Weights of a small image classifier.
Training: batches of 128, held-out accuracy 78%.
Data: trained on Sentinel-2 satellite tiles (TerraMesh), 72500 training examples, 19.4 epochs.
Rows from expert 1 of block 5, named by matrix and row number. Rows with one number belong to one neuron. Each number is 500 + 50 x the weight over its row's rms, rounded and kept within 0 to 999. All counts start at 0. Numbers have three digits each. After the name is the row's rms in percent of the matrix's.
# up: expert up (model.blocks.5.mlp.up, 8x512x256), inputs 172-255
# down: expert down (model.blocks.5.mlp.down, 8x256x512, transposed), outputs 172-255
up.412 107:507468587576406471481506556602479529559439419522607509370531479620490507411527457532487558514468490493522503485489488437511533525540550442604413464591473436458427469501502478568542511566402463489543529542483413577445507547461446585482501494542606558578
up.413 096:597459479455495498508517452489486485460551428547570501513448454480491533485476570525466494469358613511458416549461468527518577542547407497540502562506457536550425561459491528492496623497522560582514557493476548445504521559476554535437473502583532478509
up.414 101:499444376513481532529528550501419412492424453622467515568571546596562447440501504553527506467502513464427502533419473540496508400530501474523427572477511472476544472446523554505532526598530500570495402503499501497474518508491568497443460503539520534550
up.415 104:512477493514490543525606480470528486521429566431553474536400350604540395425529533602500476481583465564453462450526558404553524464496443606460476494513530428514552559383503468520589497498465472492518447511503483630536594456573485567428530520411504417441
up.416 088:515523532487567492523515442491478474556500501474518593524467514489475524544422536517488482483438597620501484402516494494539588522519551548412482499587470519529468542370528482483513542511507558480520503444434548519454511514604543463557419527436416465531
up.417 099:550536508527525416515455526572483502512504537387425464465548525556575582427409522555529471504500592525437597501516390525503481432452478448541448485543527410462440506592599491464521507484557464574508595547507550470588462445482495450488554411586466571598
up.418 098:572493427502495428505511470570445541525425417558473535566550532523491609388612539551463386482612524499526545436510395498476492485683597451493479526425505536569505626512525536506528497458562594595561630554563513478421550469459493528514437482444542491504
up.419 082:495517531539603496354491510481555493498520410452494547428473443484459419494526508546501469471401495494576512530514494426468470635418494519379476489523556539501488437523386518448513533612542435547563455431549526575487468545566445484430520523524510515428
up.420 106:476492448504616570376415472548490581543577530489455515523556555425504495476459479490483401357465494487558524528583496450401397432476389567573479469543545518475476434508516423539541598439489576491457472412503485549490436507482583473607536417546488512531
up.421 091:487541404471499578505511439456509573466510408496425484462520530465487527416474548353500434535435505484478470513497596451545498500492503517489519568517459474476382558484492482509423504457459464475464485443440545410492493488532428476452474534578410473528
up.422 091:501535542509480536548462491493494503509521489509476516493440450578518457525439539478509507492555548558446641574507448526527567508508540534511414532477532530546532607493421547485557461544343571482472661461454527592536520453491472421513564461603488457556
up.423 090:504600600600479576517448520537556556504510509446454576514520419429535498444495558439460483418490497537496428462541459485506475528555514492473502527453578485433547489498448540473512541477574425524518517533421437515508373538572522397608577585480523539533
up.424 110:510520369498489448525544532523452507479497521484486553510526499540411438436606551461494509532512551485453382479420493578572504496474431372437537489562501521602437536509508508545523550438494471602496586560499470507486417463458512469406546554523595542463
up.425 103:426480544510492534435521513546483585477439482488350447443481477503437470388441454519478486465529510533589579509508513513475490594481540493551499471531465408508462510441541487505455528543497477497509512530522558540489523513500490516496478487479466451442
up.426 103:472485469458489505435493493517511466512499524557430519539550476430474498541463534494446415525413501493500387520553605537524475470585470538455504599511565512431508470486539501497466557426476511500388424461545567518531514560500477513547487539497527568469
up.427 096:534521470633478443482472591487561414549559475506544519448498526410592567532518523446561466495549502510447558483588536640537529455426434522472472499595469440557304551565451555497471512509520525462429442495472567490432502533523455488518409523498521538542
up.428 107:549481496564557525500568431557429446494516568476459520680561424492510446457521564438469509559529520523551522473472476455442507475510499496515524507521442473532532542464436441514463522472541453417475543415465512416474581512507505527443549495508567496450
up.429 097:516529513490570480484512525469506548570489497415534547542537545475566523568565630500482454370500531483502545503426504436559486477544419501482569469422516499495417448488543516492456600428531436472411627456463584432526582460601512476556501499570474460521
up.430 090:462474456433468445563424482507551518549557488468500493506434510545489497482539484526508471571507517485496491411473446475463471394444479496443534519539393500464487435507405545616502469567474575556454500486548447551551493449602524468488500453378495455474
up.431 110:511511550427492447501411527435495503551452473544494551469473515457568453547573531539554513541563391518523478501509549491468555599567465534490571532401512471520548454435473485519503527439565440571544478552535556483532588440443510594532511534526551479557
up.432 104:372561489542457471537586425508455538462398487464435537568394438616570422522547527475458472471537554550386601491492362463549454476537497521484450459427556470532434512562521417449536490525491547577531417579556529486509483493492453545423437491504491566488
up.433 112:404503404438485520420470535467508542549463518433567453465521447434528501457510569383529389559552616508472418473398476549460536533586494430419557449515465518508482486537519468433419439498445461524455538540540374529486446525549438469549415521472505414498
up.434 089:378494539470510479453551535485467594552500510500612529524593459489405479485586503572594462531465479547492491407475517484481555482557442506494502521516470457452475505461587583438529486438491551563580595507547447606543536494502454473463564482434505527523
up.435 111:472457543507502501528484507566444559523506506434444461524440530500457525416429478466447560576497551534469481408536541488470422526655506476524535479510602559446581430472498463465438535499476510496434431399422548540405527469591607458441458525493468509525
up.436 105:440494566454607447403523543541467427481472480453486502511466500418573496462476453572553524477489453511553524549434576443542465452533495536539543434590493441507500505459508507447513546467451538498552353497566469512586545542415523519547498552435530506434
up.437 095:456511548535500580493486517532576527449502481475379502506647444538538501496457493538564471518468537463434544428517581473511492529513463456492458531524395458412452559510500458513612553520510547530488452532453521453433465427545506492568512439610417474474
up.438 111:526565485632519546494479536505543477463501419466504459497496472443463463491435476531393542443575508544453493605505558525461481440498602547580549533527404508506451550426418539516497595409436534580428544468454523518478510468566570442456540525529498557507
up.439 106:402439522517482499503604523542532549445516464566514578532530424444513421437600553419534529491452587491543498440533519478487527574353582532487567548524543522430555524559578547507527419483563484538546421520499455483489454416495530447573452550498437520470
up.440 117:458520544474369477450443457506514467466536450511524595480501409561466474485565529460543572548424459493456538519508533510510544440542511456552522549558571589424466476541458468505469500481535529599489440434444483435489535543436362508606482444472488442500
up.441 094:492517469472541510477545530530564505459427532489470440536543496530451401560486463492495529566539509452525543396483581506506447519586438506482397546427491528548488313478575505502440493434491458613525566427489485493503537448481467490450471474474376646437
up.442 088:517443411523445464442507530468567554523513600474524488482508499646546540417539460515502563506593609561534532397484499495507455548480502525472482492564464481425576442471512420462527574461515556439493525563486509488422445521494465483551436423595571588489
up.443 103:593512465478460462556450488491539532418493557496586474550615581429382480412537557519520480572588463483421449496541531530498496495560415544577525447502552469520553547553559485521564507518511554534563520490533584448512445444503496634524469436497518464403
up.444 101:511520436503542458453531467551555520499529448504489489469519523511499563429385523407482469449511525469409386520560556572476509579559438475506512541543519499515478498497476553538502466547492427543490475476534558451507392541527446470480569507463449538472
up.445 102:497502517590447521534516421445511486540569452564577483494448545510461464570450391424480609528518483406591463529588462566535482492477440476461532567532491538492395481605447534648526527463519471439569552419551460503536522549491509495480515456541603443507
up.446 094:435537550487470461471541501517589485479479495531467599522493431589616475538595443549519526537453568590471520557472526523488541454576423466508587486486556447487497541474521483538453482512544523557548585513444526430522497549534429379442517504580543618531
up.447 088:523535473501526449426507495476537466634573385500456554501552533489452534547508599482609361584513556593507543516494444472512475608487579442470558414543444423519496590559550583509529516477513484499533570454550497553579491431530466460480485505460503419452
up.448 096:463504462376426406511557540485521455483520521557514484514444485496453543500615515453479515449537433491548481481526479555455480514490472449505490487479517446481454522569466529564543459643439463481480502463472609483526479524433512509462522537491559476549
up.449 099:377573452503449501418607535591517583427543452486491615418463526525513557569467436414496506447487530533455549525540599475498510481500556564565506556491485538468468494612474485525504596436513554498428509563525481492458518531527535444400452439591530472588
up.450 096:457526471588522530536555501543472603531461485560467468610561436518442545501414518613443462391450564451494383529576661583523524575455431436492489487580495516486431554472473440498555508611528455424516391493449482415501469389559484513508483595371455475571
up.451 109:504525360397456473518475524488487455547402487536472487440541437498534442479515588534537521522495478477475479616437486584501535525602516605582507507489412526498479519429394419439562516500549504601606436561467563444452518575482501525543414612520471431530
up.452 095:507476373480437418450403488478530511617463477503497479539568506612509381516524502451618471527482536497485462502565548538458475588598579456471523578507458422474423521598491564581451611473444604484560539454561520504548558435395553457490445463472475462447
up.453 105:532471522440534494469494514414444536449554507548512494483525503475458504486483512520514464508477548486541552492532448505437589472512477399583530506437509560535454457479425457452603520447517458576525593522440536462513470520558534442555471500524495480449
up.454 097:511527511541442467464461514521461515585516488437428462416463452542540556386513546579547387488520600409517539478500440496482550520468506568499541549515566486494508519626513503538488556535532427514572510465395492355487461477563444465531525515490385583540
up.455 102:503465474521447436442576486535445533539607428457460478512562523485462572497540428546526464479498487560416443482504639482389500476572501552524542483534491626404547486578515565528484469541527431522529497482463577432514560482488517537506403586508487511542
up.456 096:477506539576434479498522563567458446562589459447510517561525460496489522525561535500492605553562445422466461475527538539523470571470455368439492515556388500578576463585564479495496471542514480407410570467570452487551596478479569551500375585521556463480
up.457 094:456490532428502412409543571466450501544572486530535587458525538519564470535432568494507533531525530453445507536541464510537556528513501458418527509387482516511532360484443545562476511461446496533468465512462485624529536520457542548449440507521424422460
up.458 086:494479452462513472523643464399570518477521454511517498530444577478448508549552500512488484519574447466518492543450563611419455617420470417482471561461608573560517523414582522522556467505514602404528458510526537402443507591538520473441420537487475461428
up.459 100:491493549530498518437478602410475509600463462578635420491450570561442480490467541461505526440486569526514563512433472522494562478499473541519583533480471558514405375495498566565464542501485548501422430584488469502550616593473577523528490620476457511501
up.460 097:487456450443529508541499491518484496502464397534534487470440570530554432495552474550520510544456546513570466539556475522520511530511544516514511515566598493439494505385521420463516604447533561440479492529456589609491459483455459563473595477564514549558
up.461 113:466433517558549380457453424506450567470539623468506518535470570517532589481499475549509546524424564477515449440550543470453497466525532578520473550512479493495520488489514493509539516548471499473461543455547431521440493489481598475418373451461518616518
up.462 102:483541538533496556516484456519544548446468444536538501492463366516474573459466412501495451495494417551430485524440554462479477510528517495462463554546446513610425513505523415548470480529436475477612518454506602479537466513583600501495549508464430384491
up.463 092:462489544486583565394470475488396469453550487505531534447503380452523550557506532472564446542575564487495546530531497492460415495500574507512415477495479523620556405432537560423489502542533451532523462487483494531490509451475442493458392433434456481451
up.464 096:443474524467483446531513649463617452443503438483520417482456474506477620413522522470624530462526382454553587533427535490500472562487522512481529542365531497432534554416517470530461524488373510551518475520500522539530432522513521448529517482436532547506
up.465 091:434408491502467485448505511535449498471490512457473478477439617540539423500660508533466368552502589548455410527459493488462421521479604450529562464500498505511443410512480525506558494484486457482505466488418504545426501519550478403521491526453524511442
up.466 108:523499606447570450482476410381545459517479480461448430501530411442488421487516508522518509473535494443528535407486533520507478604518502434458372501549533456520548483549452504520520490517464488498475530479510552455567591475587471524547471494460421486424
up.467 098:518497446433521507495469429480437551379557557467564467598484532483507565507503374498527457463410462567579472498479510537498563476452536515461591537580457451485471584525493596485411555493514463503527463440356470607601451487512494522431494487505499498505
up.468 089:431552464557523528549564483453432540496558453522626476498534423441527453472423554470487435580458544494416488512496466497514437583493532527511424421521531456645526486474394543432469508506403483451528487491469499563546462498421569589502486404476498499427
up.469 101:386470483481445565587480544465492493569530515492573428519410527560524460493453555426472488514489386486502549585560586470497445533492444447622520511503525517394526453604558546522437581491553391578412530496545484481509530541529516549565515449572503507482
up.470 101:525541499474443424481482405474437477423526536450498545474525448566533479461506645505617545509417523637523467499533502487506587519508481441499489445564532514516457452527598494450480575520474455472582496536459438461471466521522456428482437567491576413520
up.471 109:414541442500477472532516576534459512563613479557533546505547510561577558488448571518522570452514472531461486451496506460521461567437599473490564535591557522594559487538459577486439481564437560424459480496533448488482459489475437499513488484479493428482
up.472 103:506463449541491514512525505502569502469499457442551535607491454528487402456416411441595531547485485567405524583469555516554562570474442438452497388359419532549525530466573565516500493617475517553451466424510566529493428460533453537403375566531560514469
up.473 112:547547484558409514456527498517565538517551477500458565539488461448496421528542550460409489495355577500497477504546520517429618526538615570479458498477466532470634627524596550549578550500523431550492458512451453419497543431483520478426535568557492515483
up.474 099:464619571453504441490562551525579468476507548424541475481492480517394486452481579540535493491411497504440559496552555528400497562440434485452488415528516603486566489533440490532544442494529524495591421493470442470514514465403514506511563498410444574490
up.475 109:463521493491556466455503569469407498534539488487510462515528496572511487540503569514516539473531479459518444485480537515503470457425401424590485425398524491409459439528494543560479547453525408502466452484504499439482530502509516522556484354513612508576
up.476 103:485588533549444537530535397425542417572477581466519509478498594502434607614584485557440457418467461513483470493575521555441504483594512490449543522502469520513490521522494545463513481591421571626523456541596495410560481453537581500461555408514521481493
up.477 096:451503503465462504539476557593576466430491494427502533568508513468544464473429459536601541472497410437503453483466508478473550491565405556461538474456504489513420557494450513517413409452494435508559473544420517513552484507566521442484498538450468594468
up.478 094:432518439449482527546531489479517436539495494530516526503462536503542462521479534454498560547536654499620540541491532436543522569469568511533557402491499503535489531497488468508543521468572552541473492556548510508522397537460516469447491579447490445450
up.479 099:476451626591526486540535528407611559592546512489459473510488507376529498435509452510539494475483565461420513473460435469413521552504500548582523487574468523491507493555499487508537533480502530534555461455571552521528547441507433473460468585454490542548
up.480 108:502594405457535449441447503512513370525507439426568502606489530427515547455443590567567450451520520482489496460527497538551499506337531401373433558463596450530480603483477490441521548415448480475554566516545449565475513467498441492493548421453509540504
up.481 102:453473492526428536515518571519566509577572493480519531485447538555560487493430535527550483485495557523557447604399491519500516392464524546575547510523448459471395494555482586505539421561520549510457607574546485514428418613559444513514477428534538479427
up.482 102:511506436483448426491507493432442605554557496558524522453449481543490552444494532548586492470484452543501517497472433488505468519516416506490410489541475518492559525524566400536497536631527458492455550458567367444613431463414468414488628506382584509464
up.483 102:468411577469447410487463436564491348520443497547537478554576554438477546532556528598542541499509389500554525439538576508519456537560459519447597477433455505546472523459529506509532443507470602456501397512469480513502486442529496551513487488470498490437
up.484 089:470465497462514520512524528542446476455472429468542541518465537476545519414483450440455503484529518506495492560530473497403431571472547444512503474579466530513477490503471538592528489502491451504422463522546480593459415474482490477422431516531564595481
up.485 107:538496468530520451525434501514431479642578451493523491523478386506583570534594480468588534475535427461481440490528491538530419476540564434471543410517500465578456523558611513502467523503421476570476575423493467458554588484489515409472460506526561486491
up.486 115:548580446470556486484557536480555490480480481531595455523429408655484470476562511448528441520480427527629550485431543611471516485489535511523459545595504462503513480556472485523548505528503479511543576595520532520496537510394556545489440413570471407520
up.487 092:564494600495459548486520407485562565503611478591531414419473462484568457537610471496523531504475418488487597527512478522477463509486542437555521499390522525540525506423588480480528532468434539507492405516498567555370512566514440440510466431449399512441
up.488 091:510525461516493566495455449483450453519491592553458524581636509546454470583485495436583519600494519564507409445463547445406482466465494479531450524551483522485496520448534414500540464497530497544486468505463464488521594522530471630560474506421490511531
down.412 108:461442472465533491497531547505411504523576495517523483491468457540463581557509493560481565455425537505520530480520593533537417586472541481483483592496604460529487400481516563480514464507548432443476473474534525523517382491535490470516485488469544502493
down.413 099:488492402530448566558533520597509526444555474480539489460514495533426480543494509537431525476443474528450495454507496538495606408524484507494488500513488404419533462481451393473478546510460472392511523539504448453503524467504507515512503574460469590522
down.414 106:445459503397460467469520504464492505506488446346502515503469480576520493559446422426466516528426496515576529507590541580486432527406473490388513532560536571507425565454531504439564421457392570530492508464482505477466420492459431418425488450495505517468
down.415 104:565442510408470488500455506446339489543471501561514586466471514483480507518504394494472482488408461495592522549512438509463491523491563441517432482481518392562513454499451611567525469578482455534483577545542517525490491472477596378563422517531502562430
down.416 095:524458510539503470418469536511534499436505553508539520555488529477517438459496443531535385483410479484508586539549504599437545537466456433525454371524574419452470345576548573499482533484500452541439503511503470502381527536509459552498494469575476600521
down.417 099:556437484561500411471555488449540532562500470592472569498502437512444450480512534485450529463488481515551471476503413537497476483449499460562538469525481623600553495491476470600513517596554505454466436538624467497548487522450476551543568507555569393539
down.418 091:476471520503429567558530552590486513503546585503513488443393509507513539469503471488529537509477465498497531461425456545433542507465551535560448414500527431516482543513384393470386553556532603536527557443423510484410441529442399494618577528547540509515
down.419 085:546523545483431422475487522428558494465576545535466533527552532516569481487461450496610481560514428504380403512466417535382602465539499504479542490456478498555513460523545467545422540549547510532480484481491502443463563557469512478536536561484509587542
down.420 098:456431545558515470470575521584482506528573556472569440544505497448447446547494538480476478491541431505523551524460528451507526603493514535492440577541463571552426411522436545522547466480511534500439516538466428503432515399401447400396480507617483449573
down.421 097:492459503607479510513440526524562577544530513505548527530505517555498504510562460436595513445505410471516485483555448536476482500462493540623436513475481413501530506503395470541569522507538544507542429524577530470409560529477517613466513492374446549525
down.422 097:538556558469467522478528604488549531504520462549445564487538477622410505536430508461572544478485450465539550472468520513572427447518544547483429563556485443468409543453435533491481541489572577478529554616531505404516505452526480552530512574516473520478
down.423 092:552515435500490489461484529558454548548515440530546475383451549450484465521512567499591472372477517452421538449562394588563447529525486520566447483499483473504529520457524489552465445605497569521486500510554558505531519491495549537489547536437608485556
down.424 099:508514451500476530463528529474471515467510620547426489454575521463557519479426481452481578412442554478532456544523513591487483445526540498484537566481508543523571514482525495476458531392504503482478488569411511399466433506523507539471550423497475526486
down.425 101:523571406464521503499415451474549380547494513448518510538542475396503423407450495464470485518544502526476456484504528477550625417517511595489410408425560577558569563548556427554451566469503526530501499469486530442470599491451520503621468466611536489410
down.426 105:487476456531581500618596531428376545452479538546546481403502511479451541502432477474472630512512525441493501502487491475469428509543527526533426458470558546474535515498406499542503440516497518479517552431556540448468473399576552538606519536557450516570
down.427 106:473499515503626499504453510516525464496474483484481405568526478445493444434514462455513534467444476460559508512507450496505444522461523488527421466513530568442558502542511436589490461507485562460561504462508467466531498564452518645522567483491513558419
down.428 103:424462517485501567415376511504533500523447516511466564513494539363498521535589473550593501513468481484422521536543533472458395488490519493557438398549434490478505573405604498501503395453446371509508483466553481460548606509507539469489612558471531477500
down.429 102:478489501533510509529418548564510491496595513575600440473523515480573476525544525514500445499598583574435456457633442468455514522483455550532496433526520482552535511532483540449487554538560549527412460493503428567484555448456474456483494540569513510505
down.430 089:550414532478560535439494447463475521603451441476473503470588493413466533581552459516555499484500507457448449533374528528498489540544503422419556545476563499535552415419572491448488447504499414454512560400482472467492477610476530487422586564494438564464
down.431 106:490487424487462492470511509508485503526550432473533474618542470522469438551450549533476563556419474570515502553555515562599402491392490491464538551492506557488546504400483400476488491486488451523520491567516505536522521466507442519498529537404482580447
down.432 112:472557445450469478477547448509557462532497541477400482483543479501442558559614544426554544576396519507413390578572538497572500593470440495491438568566548429506550551547516494460630472514469432532457510507441500572432537567430550513439503526522569500503
down.433 103:511447562450565460470478462484525504446490601469473586443630517468428464523523446577547513552594514487568518422462515492550423447471501477414493499538446412467528434498515458508343544535490529522518459457471501515461491424482529495399509602555423503456
down.434 087:495551481526567568478573437530420460530437431526463474408472548528595447502532545496528515521421615494429476451533579435441477507477542445520509543445499515534569429405537482488474480483501539419469448481506506520519450512523453462432473498485502496507
down.435 111:533424527460454574454560497472433432521456502475516563562545600581528466512495450521573467494520570516468438572489553457599503467491444542506410517526386550584546458388487606470591549519523553469464457567549450505511526467488504436477448478556444523428
down.436 098:464438514554397506431519589372418526498439470435507458495507405508530429525458394575567515498542435495528560535525456457573521482543495589461518540579390543526450431589452510482530480459441417466533438497521469584432486469516445408518429448460472550568
down.437 098:539453537497558584473455552490457469516413476526538522577491524476566518490498573471534536506510642587504435538510546557472466557477479589467465466493472589551445509508489482619510511442476477445478545440623543510430472564507486512477395582509524537544
down.438 105:559416557448476475462500505441471488534440485415543507546479515501537513508528548519473506450520490476502462492492527353573621465532473574514549515492437564419553436487494363539472477540414492537564499567507504530526530419487601609628478500486428516479
down.439 098:517582387459524500517399452538493552459426518594591542505499453635547491509492434477491425406579485585473498533566540500597536517413490458444514436407517500477419566550471461439460514446513464476474447525487518528433417482569412506403502450465614484571
down.440 113:539402557482491557550642527483523509557551538495495381495549464487405549487463469473494512526549548490553541534474520512527509529536526547521470506515460394504470494516535504498498525507450543457486594533494497532413471429507479366535519513499539465576
down.441 098:470455413483541547426537558464438515459455539515581415530496553514480484476483526527557400525452454453476495549517453606454488620472542486433551506538469434578514513649483447545559516539569478478449613467487575484436555581535417494515465485507451503585
down.442 089:415489477474497511601518517640377548443525452533498437624472474452444556464438527530422449534461507431506524457490523525458454566506512507432517451520461501442468453554464449478520533439545521450564511465520523583489494481409588449499507565497587432527
down.443 098:535483492430470467470519504519461482527446490517492536517541463482507522547602488447475541492559518458515534365477483465505528506482506442451510397547529544474496543357496512491413489415537575460462500502483564564566580518538510505481496457534526487500
down.444 094:562400511455484541498497437546468461455523456575596486411543588502555430525517540552587569423539446456503432445502535466514410502485411501527486488505469512539507587499526496584464506432454588461585501421544464517498449502541539530486473473549488468461
down.445 094:448484657517500603485479535492572468482582543572474490536528491522528573491450450572547415488525553575511507493543427419444481578488463575504468545438478506528512524509520488515518468513509479472467449337559387509510549518480427553487454476418507370459
down.446 094:487552497476452516531473423537536494592486494497430476520542517564558583479427489521431571491519504490479439539504559501522537593560406529489431481447577447514498508526468469533558442446418574388521546473490483459554545556423517480552400530500537483479
down.447 088:471552497466490468605466458522527539533616528593461448497441528453493448434495448534534531510513498533447388460533481609454508383373629396549455488495511489463525520559514519472525494466516558510439458494557423544420513562471514440486509448451431521524
down.448 093:471467458621443455488530490435632395430531513489466451479529488542363468585558626498556527608502437499501530468535535540464471538460518509485517494514527472510482531401500485490528436541543517528447478516545452399588583550447487513421502500492503531506
down.449 097:522388522433480515525575494439512480515456609503515399436565505584437480468519475437401469549499455460563428528484380542542507517547443506496556533513465447537482414444474498441528444427447537526546564482567470452573478494390408507564472503496429571503
down.450 093:588442480447347482423463413352465442527581541544526609435544524511525482392525455582553508563548514489530546362474418470601469495517484558460513554568500450525554485544471474445529449401481470537501495454524500464558487555469447528568545486474526503555
down.451 109:431507496489420515465444535535452509520468586450523512472459483450481522509486450455426533488574470520479573450502556467638544629488480584500511572507443505575582569487455408521484588438540457445445494523448509564502405406519473454404502474485522494594
down.452 092:560553494566575549502537482510511563476464466529428584458535548480496502514495491487510531590546540480517438472597495445447490462394518523552557518520473516451400482545469487450624684505452510551440461554514466475469527441452451451508428519575462506450
down.453 097:526582561517462494417566510560518423531531529512553479521552578442475501555447475520491528405500484531604473521529408564380544554499390535536538538524585505556484470500571457453477608495534473483384430541476458516547475462520528491463441505595528479545
down.454 101:398567521554504460569403531493565554457558497499466465453521518503457474508584548456486442585533510541499529541495446458531592476575475461498473516523461516557540506502466432494525517580503623470556517559486535539544526441522519521468552512482537361446
down.455 102:427551510485469511570588473472559478527462496511454497574463492550590559599476592529527470511490502502465525490511397511502490608612456591470515533531458432509489542442498440482537414474504520514562478491423433442495535508569502482485488408481443461465
down.456 100:516453507521510500530386582483450491502493495501539445524456577464480534521466510597474519459454496525474507574443557564544555446459527517618508554423435475518496484563553485465511528573549533477408448561581414442527465557494483424484494533468461525448
down.457 094:433560471551490452637608492548444534499493506481495454504503528463552503427512540582491429516469472568511567527552449450448533577553553426469489433453515502512530540450539477546546514503466540439487564474498571445408509501474445495430421586600442531567
down.458 083:489544483481508458535440490464458540470499469440520476453622381545500563467468510507473496442385421477490432469500508476444513564498504513435446489505542518530465470534551544505478439471459492434437527486474606610600561460424528482522527503493396512572
down.459 099:478477571525498532502517519550528414491545462389537467466562560474499427563490528478551542479496538453530570494501572473479531516518520481442430436475527510419595476452458498475509436495493425424515490520489459507460487514612419442457411547531494441547
down.460 095:470397467507429418503515543469413530539513612427492572651537569500592549481473461553478457462489439564486485443509359527518479514425478519538423532524463496496515519513471553595496455469486522536506536551506523451524530508435493467476426437461501494495
down.461 118:492467418427505449488431480542508541562559514586470468466480515563411511512448508505422548563512482465464511499541538393472479559597596491525547565458555563574450491504525526550573558427459482471512500544476467485526430507445517474515469497592534519426
down.462 095:587480474646479578496459435447465456504519429512514533578529444508469520485455602540611511535389487505536470527523515445527563484541530468392583398543493514502482521422591461482509522519588507467516475487504494493527510423538459472461493495426444508554
down.463 086:529511518529454382485532458495562558653587585434510522382532558543405479485457432491488466451518448495558496571509504482524465556454534486486525513493462524485467499481511583516492480484466473511452580511471404485448482506468510421500494558504371595485
down.464 091:488529552443496440479552527403476519477512419411486551457521594449613480472582526388555552554433498435504482471368551467552532455497544536484538392508544512486517542520505480490559489425459506456461558481587483573412484438559551588444424548473484475474
down.465 093:509432443467522615524546475588531503541468432482631457450545459532555602528505536483519553583487497552548427549509460466528506470512465502516498455553527508438506546524525426474520615477501596539461446457455516596504532472465493471491484483489461524561
down.466 109:560478483443540514562483477444499511630445515526576561520483562467544591531452455545496569565559523543586539556430490478490599404540576524528490469618445518440489399487513441472495500424567549552542474489508455510562586543551453432600432544456447416526
down.467 107:462459542402353467514476554499518454463485539546406537479482491572469443419534447501527556443513597525521515431450507567457481488423474575530524543501479468486481465548535422509531467523477500559448469476462527453585545414478511527601667512518544544471
down.468 086:554471430512548598558557408538540487447431521505491582333473518442469540465535565547485493481463451505480443565568467481553442520376494513494459539509524428481563528547489560499566469551424461558420521482548483434535567454501534380532451508448474546560
down.469 100:413603503489444533531490555612368511523424524498509460545426477486549438480534628581599437554395522522466429459498552427536564545480386521473494498526529496488453440546484468446530400422541597453524416502462510503505527509420418516525476486502502478626
down.470 099:519435511593427476439489463528618544453499446436438473508562461615551504587534422504519548448524421507478562558514408481636551511627524440487589495500533448454484554521416519577496555470458526523425584476564468567484506479435477576496616400531443495627
down.471 103:389546605573538503427508510459541536409424446428521497420504553531438519504459586527480500514443552498623389502521485470451576500471527523506510480485486556464476470421455373489546538604475699463524450459533499503548472532448467553505491457515567514490
down.472 107:570514433571403469489423480501579596511493476547483528464437531550539489524443453511473569508564491477520521419547578467518460453466495538539531407496496464492558460490503493529611480558434446527497569432511513475491459516539465476482546521544416575508
down.473 110:461413454477508518468501466535423476555478498536514505610524457461422554392492533480584540582411443466479542552548494503452588534501475507533500487445517462531494574491396513442469432407496415418551539426463483514579513503473443470496602546489549511561
down.474 093:502521487569547510533514434648404536515515493566475492526480524478452424576503501536543506465555481479535570467585469491552576481482531485435491543511589519596392487540492488476469541613450524549503530536538472480477506465421520468479566571630550433466
down.475 114:390507563525520540509429414441516465583465501513560457548574512492568429494491583451445521492480567545501552536518456500518467495467532510492593507557460615551484497420386424462560586518539564475445601493499545541441512488542462565477508499585510497620
down.476 110:555466525529434578474489445489558446455431421399549454479538465480493466483529424560495525592589514543507513477549526399534453485481575463441520474514558543440523575431533527554571402553523542522494539447482512476475628482477530504453472512541500562518
down.477 100:443490468487423555478542473515476504511588454520470438441533493521552500571536446510506474512402400576515479472575406540516474514473441448543409553456494478536533505537430511591519535531571607468430455519476479509507539409484491539558535533473452457525
down.478 090:498550575438573503398584446499546562513481511452529459468543538579469554505502524469473407460565499531367511475522492362430368397437459467525517493451480497437586374531488473370391414507485477503515489456521599541460473488556450462512475539563498441530
down.479 102:456604440547457464553487458521529510470495473521582419537477540497521469449541557333577497528538552584631552534543548491632589481448474477465576519444586417456505563461448514442522482504495471482533426487495580590461457471435467494497460368491459467467
down.480 101:524462506622457471453493525551414532366511496476423530473583437502509488432490477498465554567479509547452486577508473450527503476468425457435525482632445502611550499473618555525515470523421461458413497474423514547521542538504472551495492680534553421513
down.481 105:508523487482585542465411453529535512512496445462541476533483533440472505548526525480526508511449402478448454517591473591509513528476493501432557462454530548468516527557540437482478481460514525397450493456608483516463528581442404502428479560424487543525
down.482 098:538535492561461399520476459399562612497601436492593475510441460542467541472503520510562493507479516562552445528504576492549501529473462353533426516584456479534550509451438480470490457513583454547484576476450438562522539615448427600468577558568425497436
down.483 100:465492466504548603506471468389468538494494550447555464426548468449509508640550529540472487528418433502480604522502543440527582495510493482520455517499575515540484519434455408491521471466517458500540509494538485383438398489516431440513491527528516526482
down.484 092:534522444553507462480504490473453450554541520479393627576507530464496466465580424517437446511457522546576489457491472519544549472451421469546447471536472447539574447422388476478446519501527550404493479415434467492486464514475574568506493488447500458476
down.485 103:517495540516501517539602499505564545461571471534388473405516466478463591565470444416570543491582566519509477591466468501644598488513559526481455584436521576516537515440598548527510521539535413553458492455509473511499530518468480576454525499519486488571
down.486 117:433460517479488372545363539540469542506490547497458461471502509462415465546501464537441533541508541526478506475482463487454467554535497543495534517487554479384504441472509495404473511479516528528497415494436535484576376519483530514470440509382507509517
down.487 090:597538414522472484480385495506560429537462440470606482469506525558437504481527599538452569546470508560525489429557440489498436460549583454425582498543481440485499547480477491664389543438454447533473450538470578513495482491541502546513533480498600570429
down.488 089:542489534448492578583469446432549527519520454517460383481479532571546584486477569483435581482396414588474472547469424561504535521531504494437442434568598482593549521558482515585484519506580569541378513528536525452508475496493479480452436471496521471554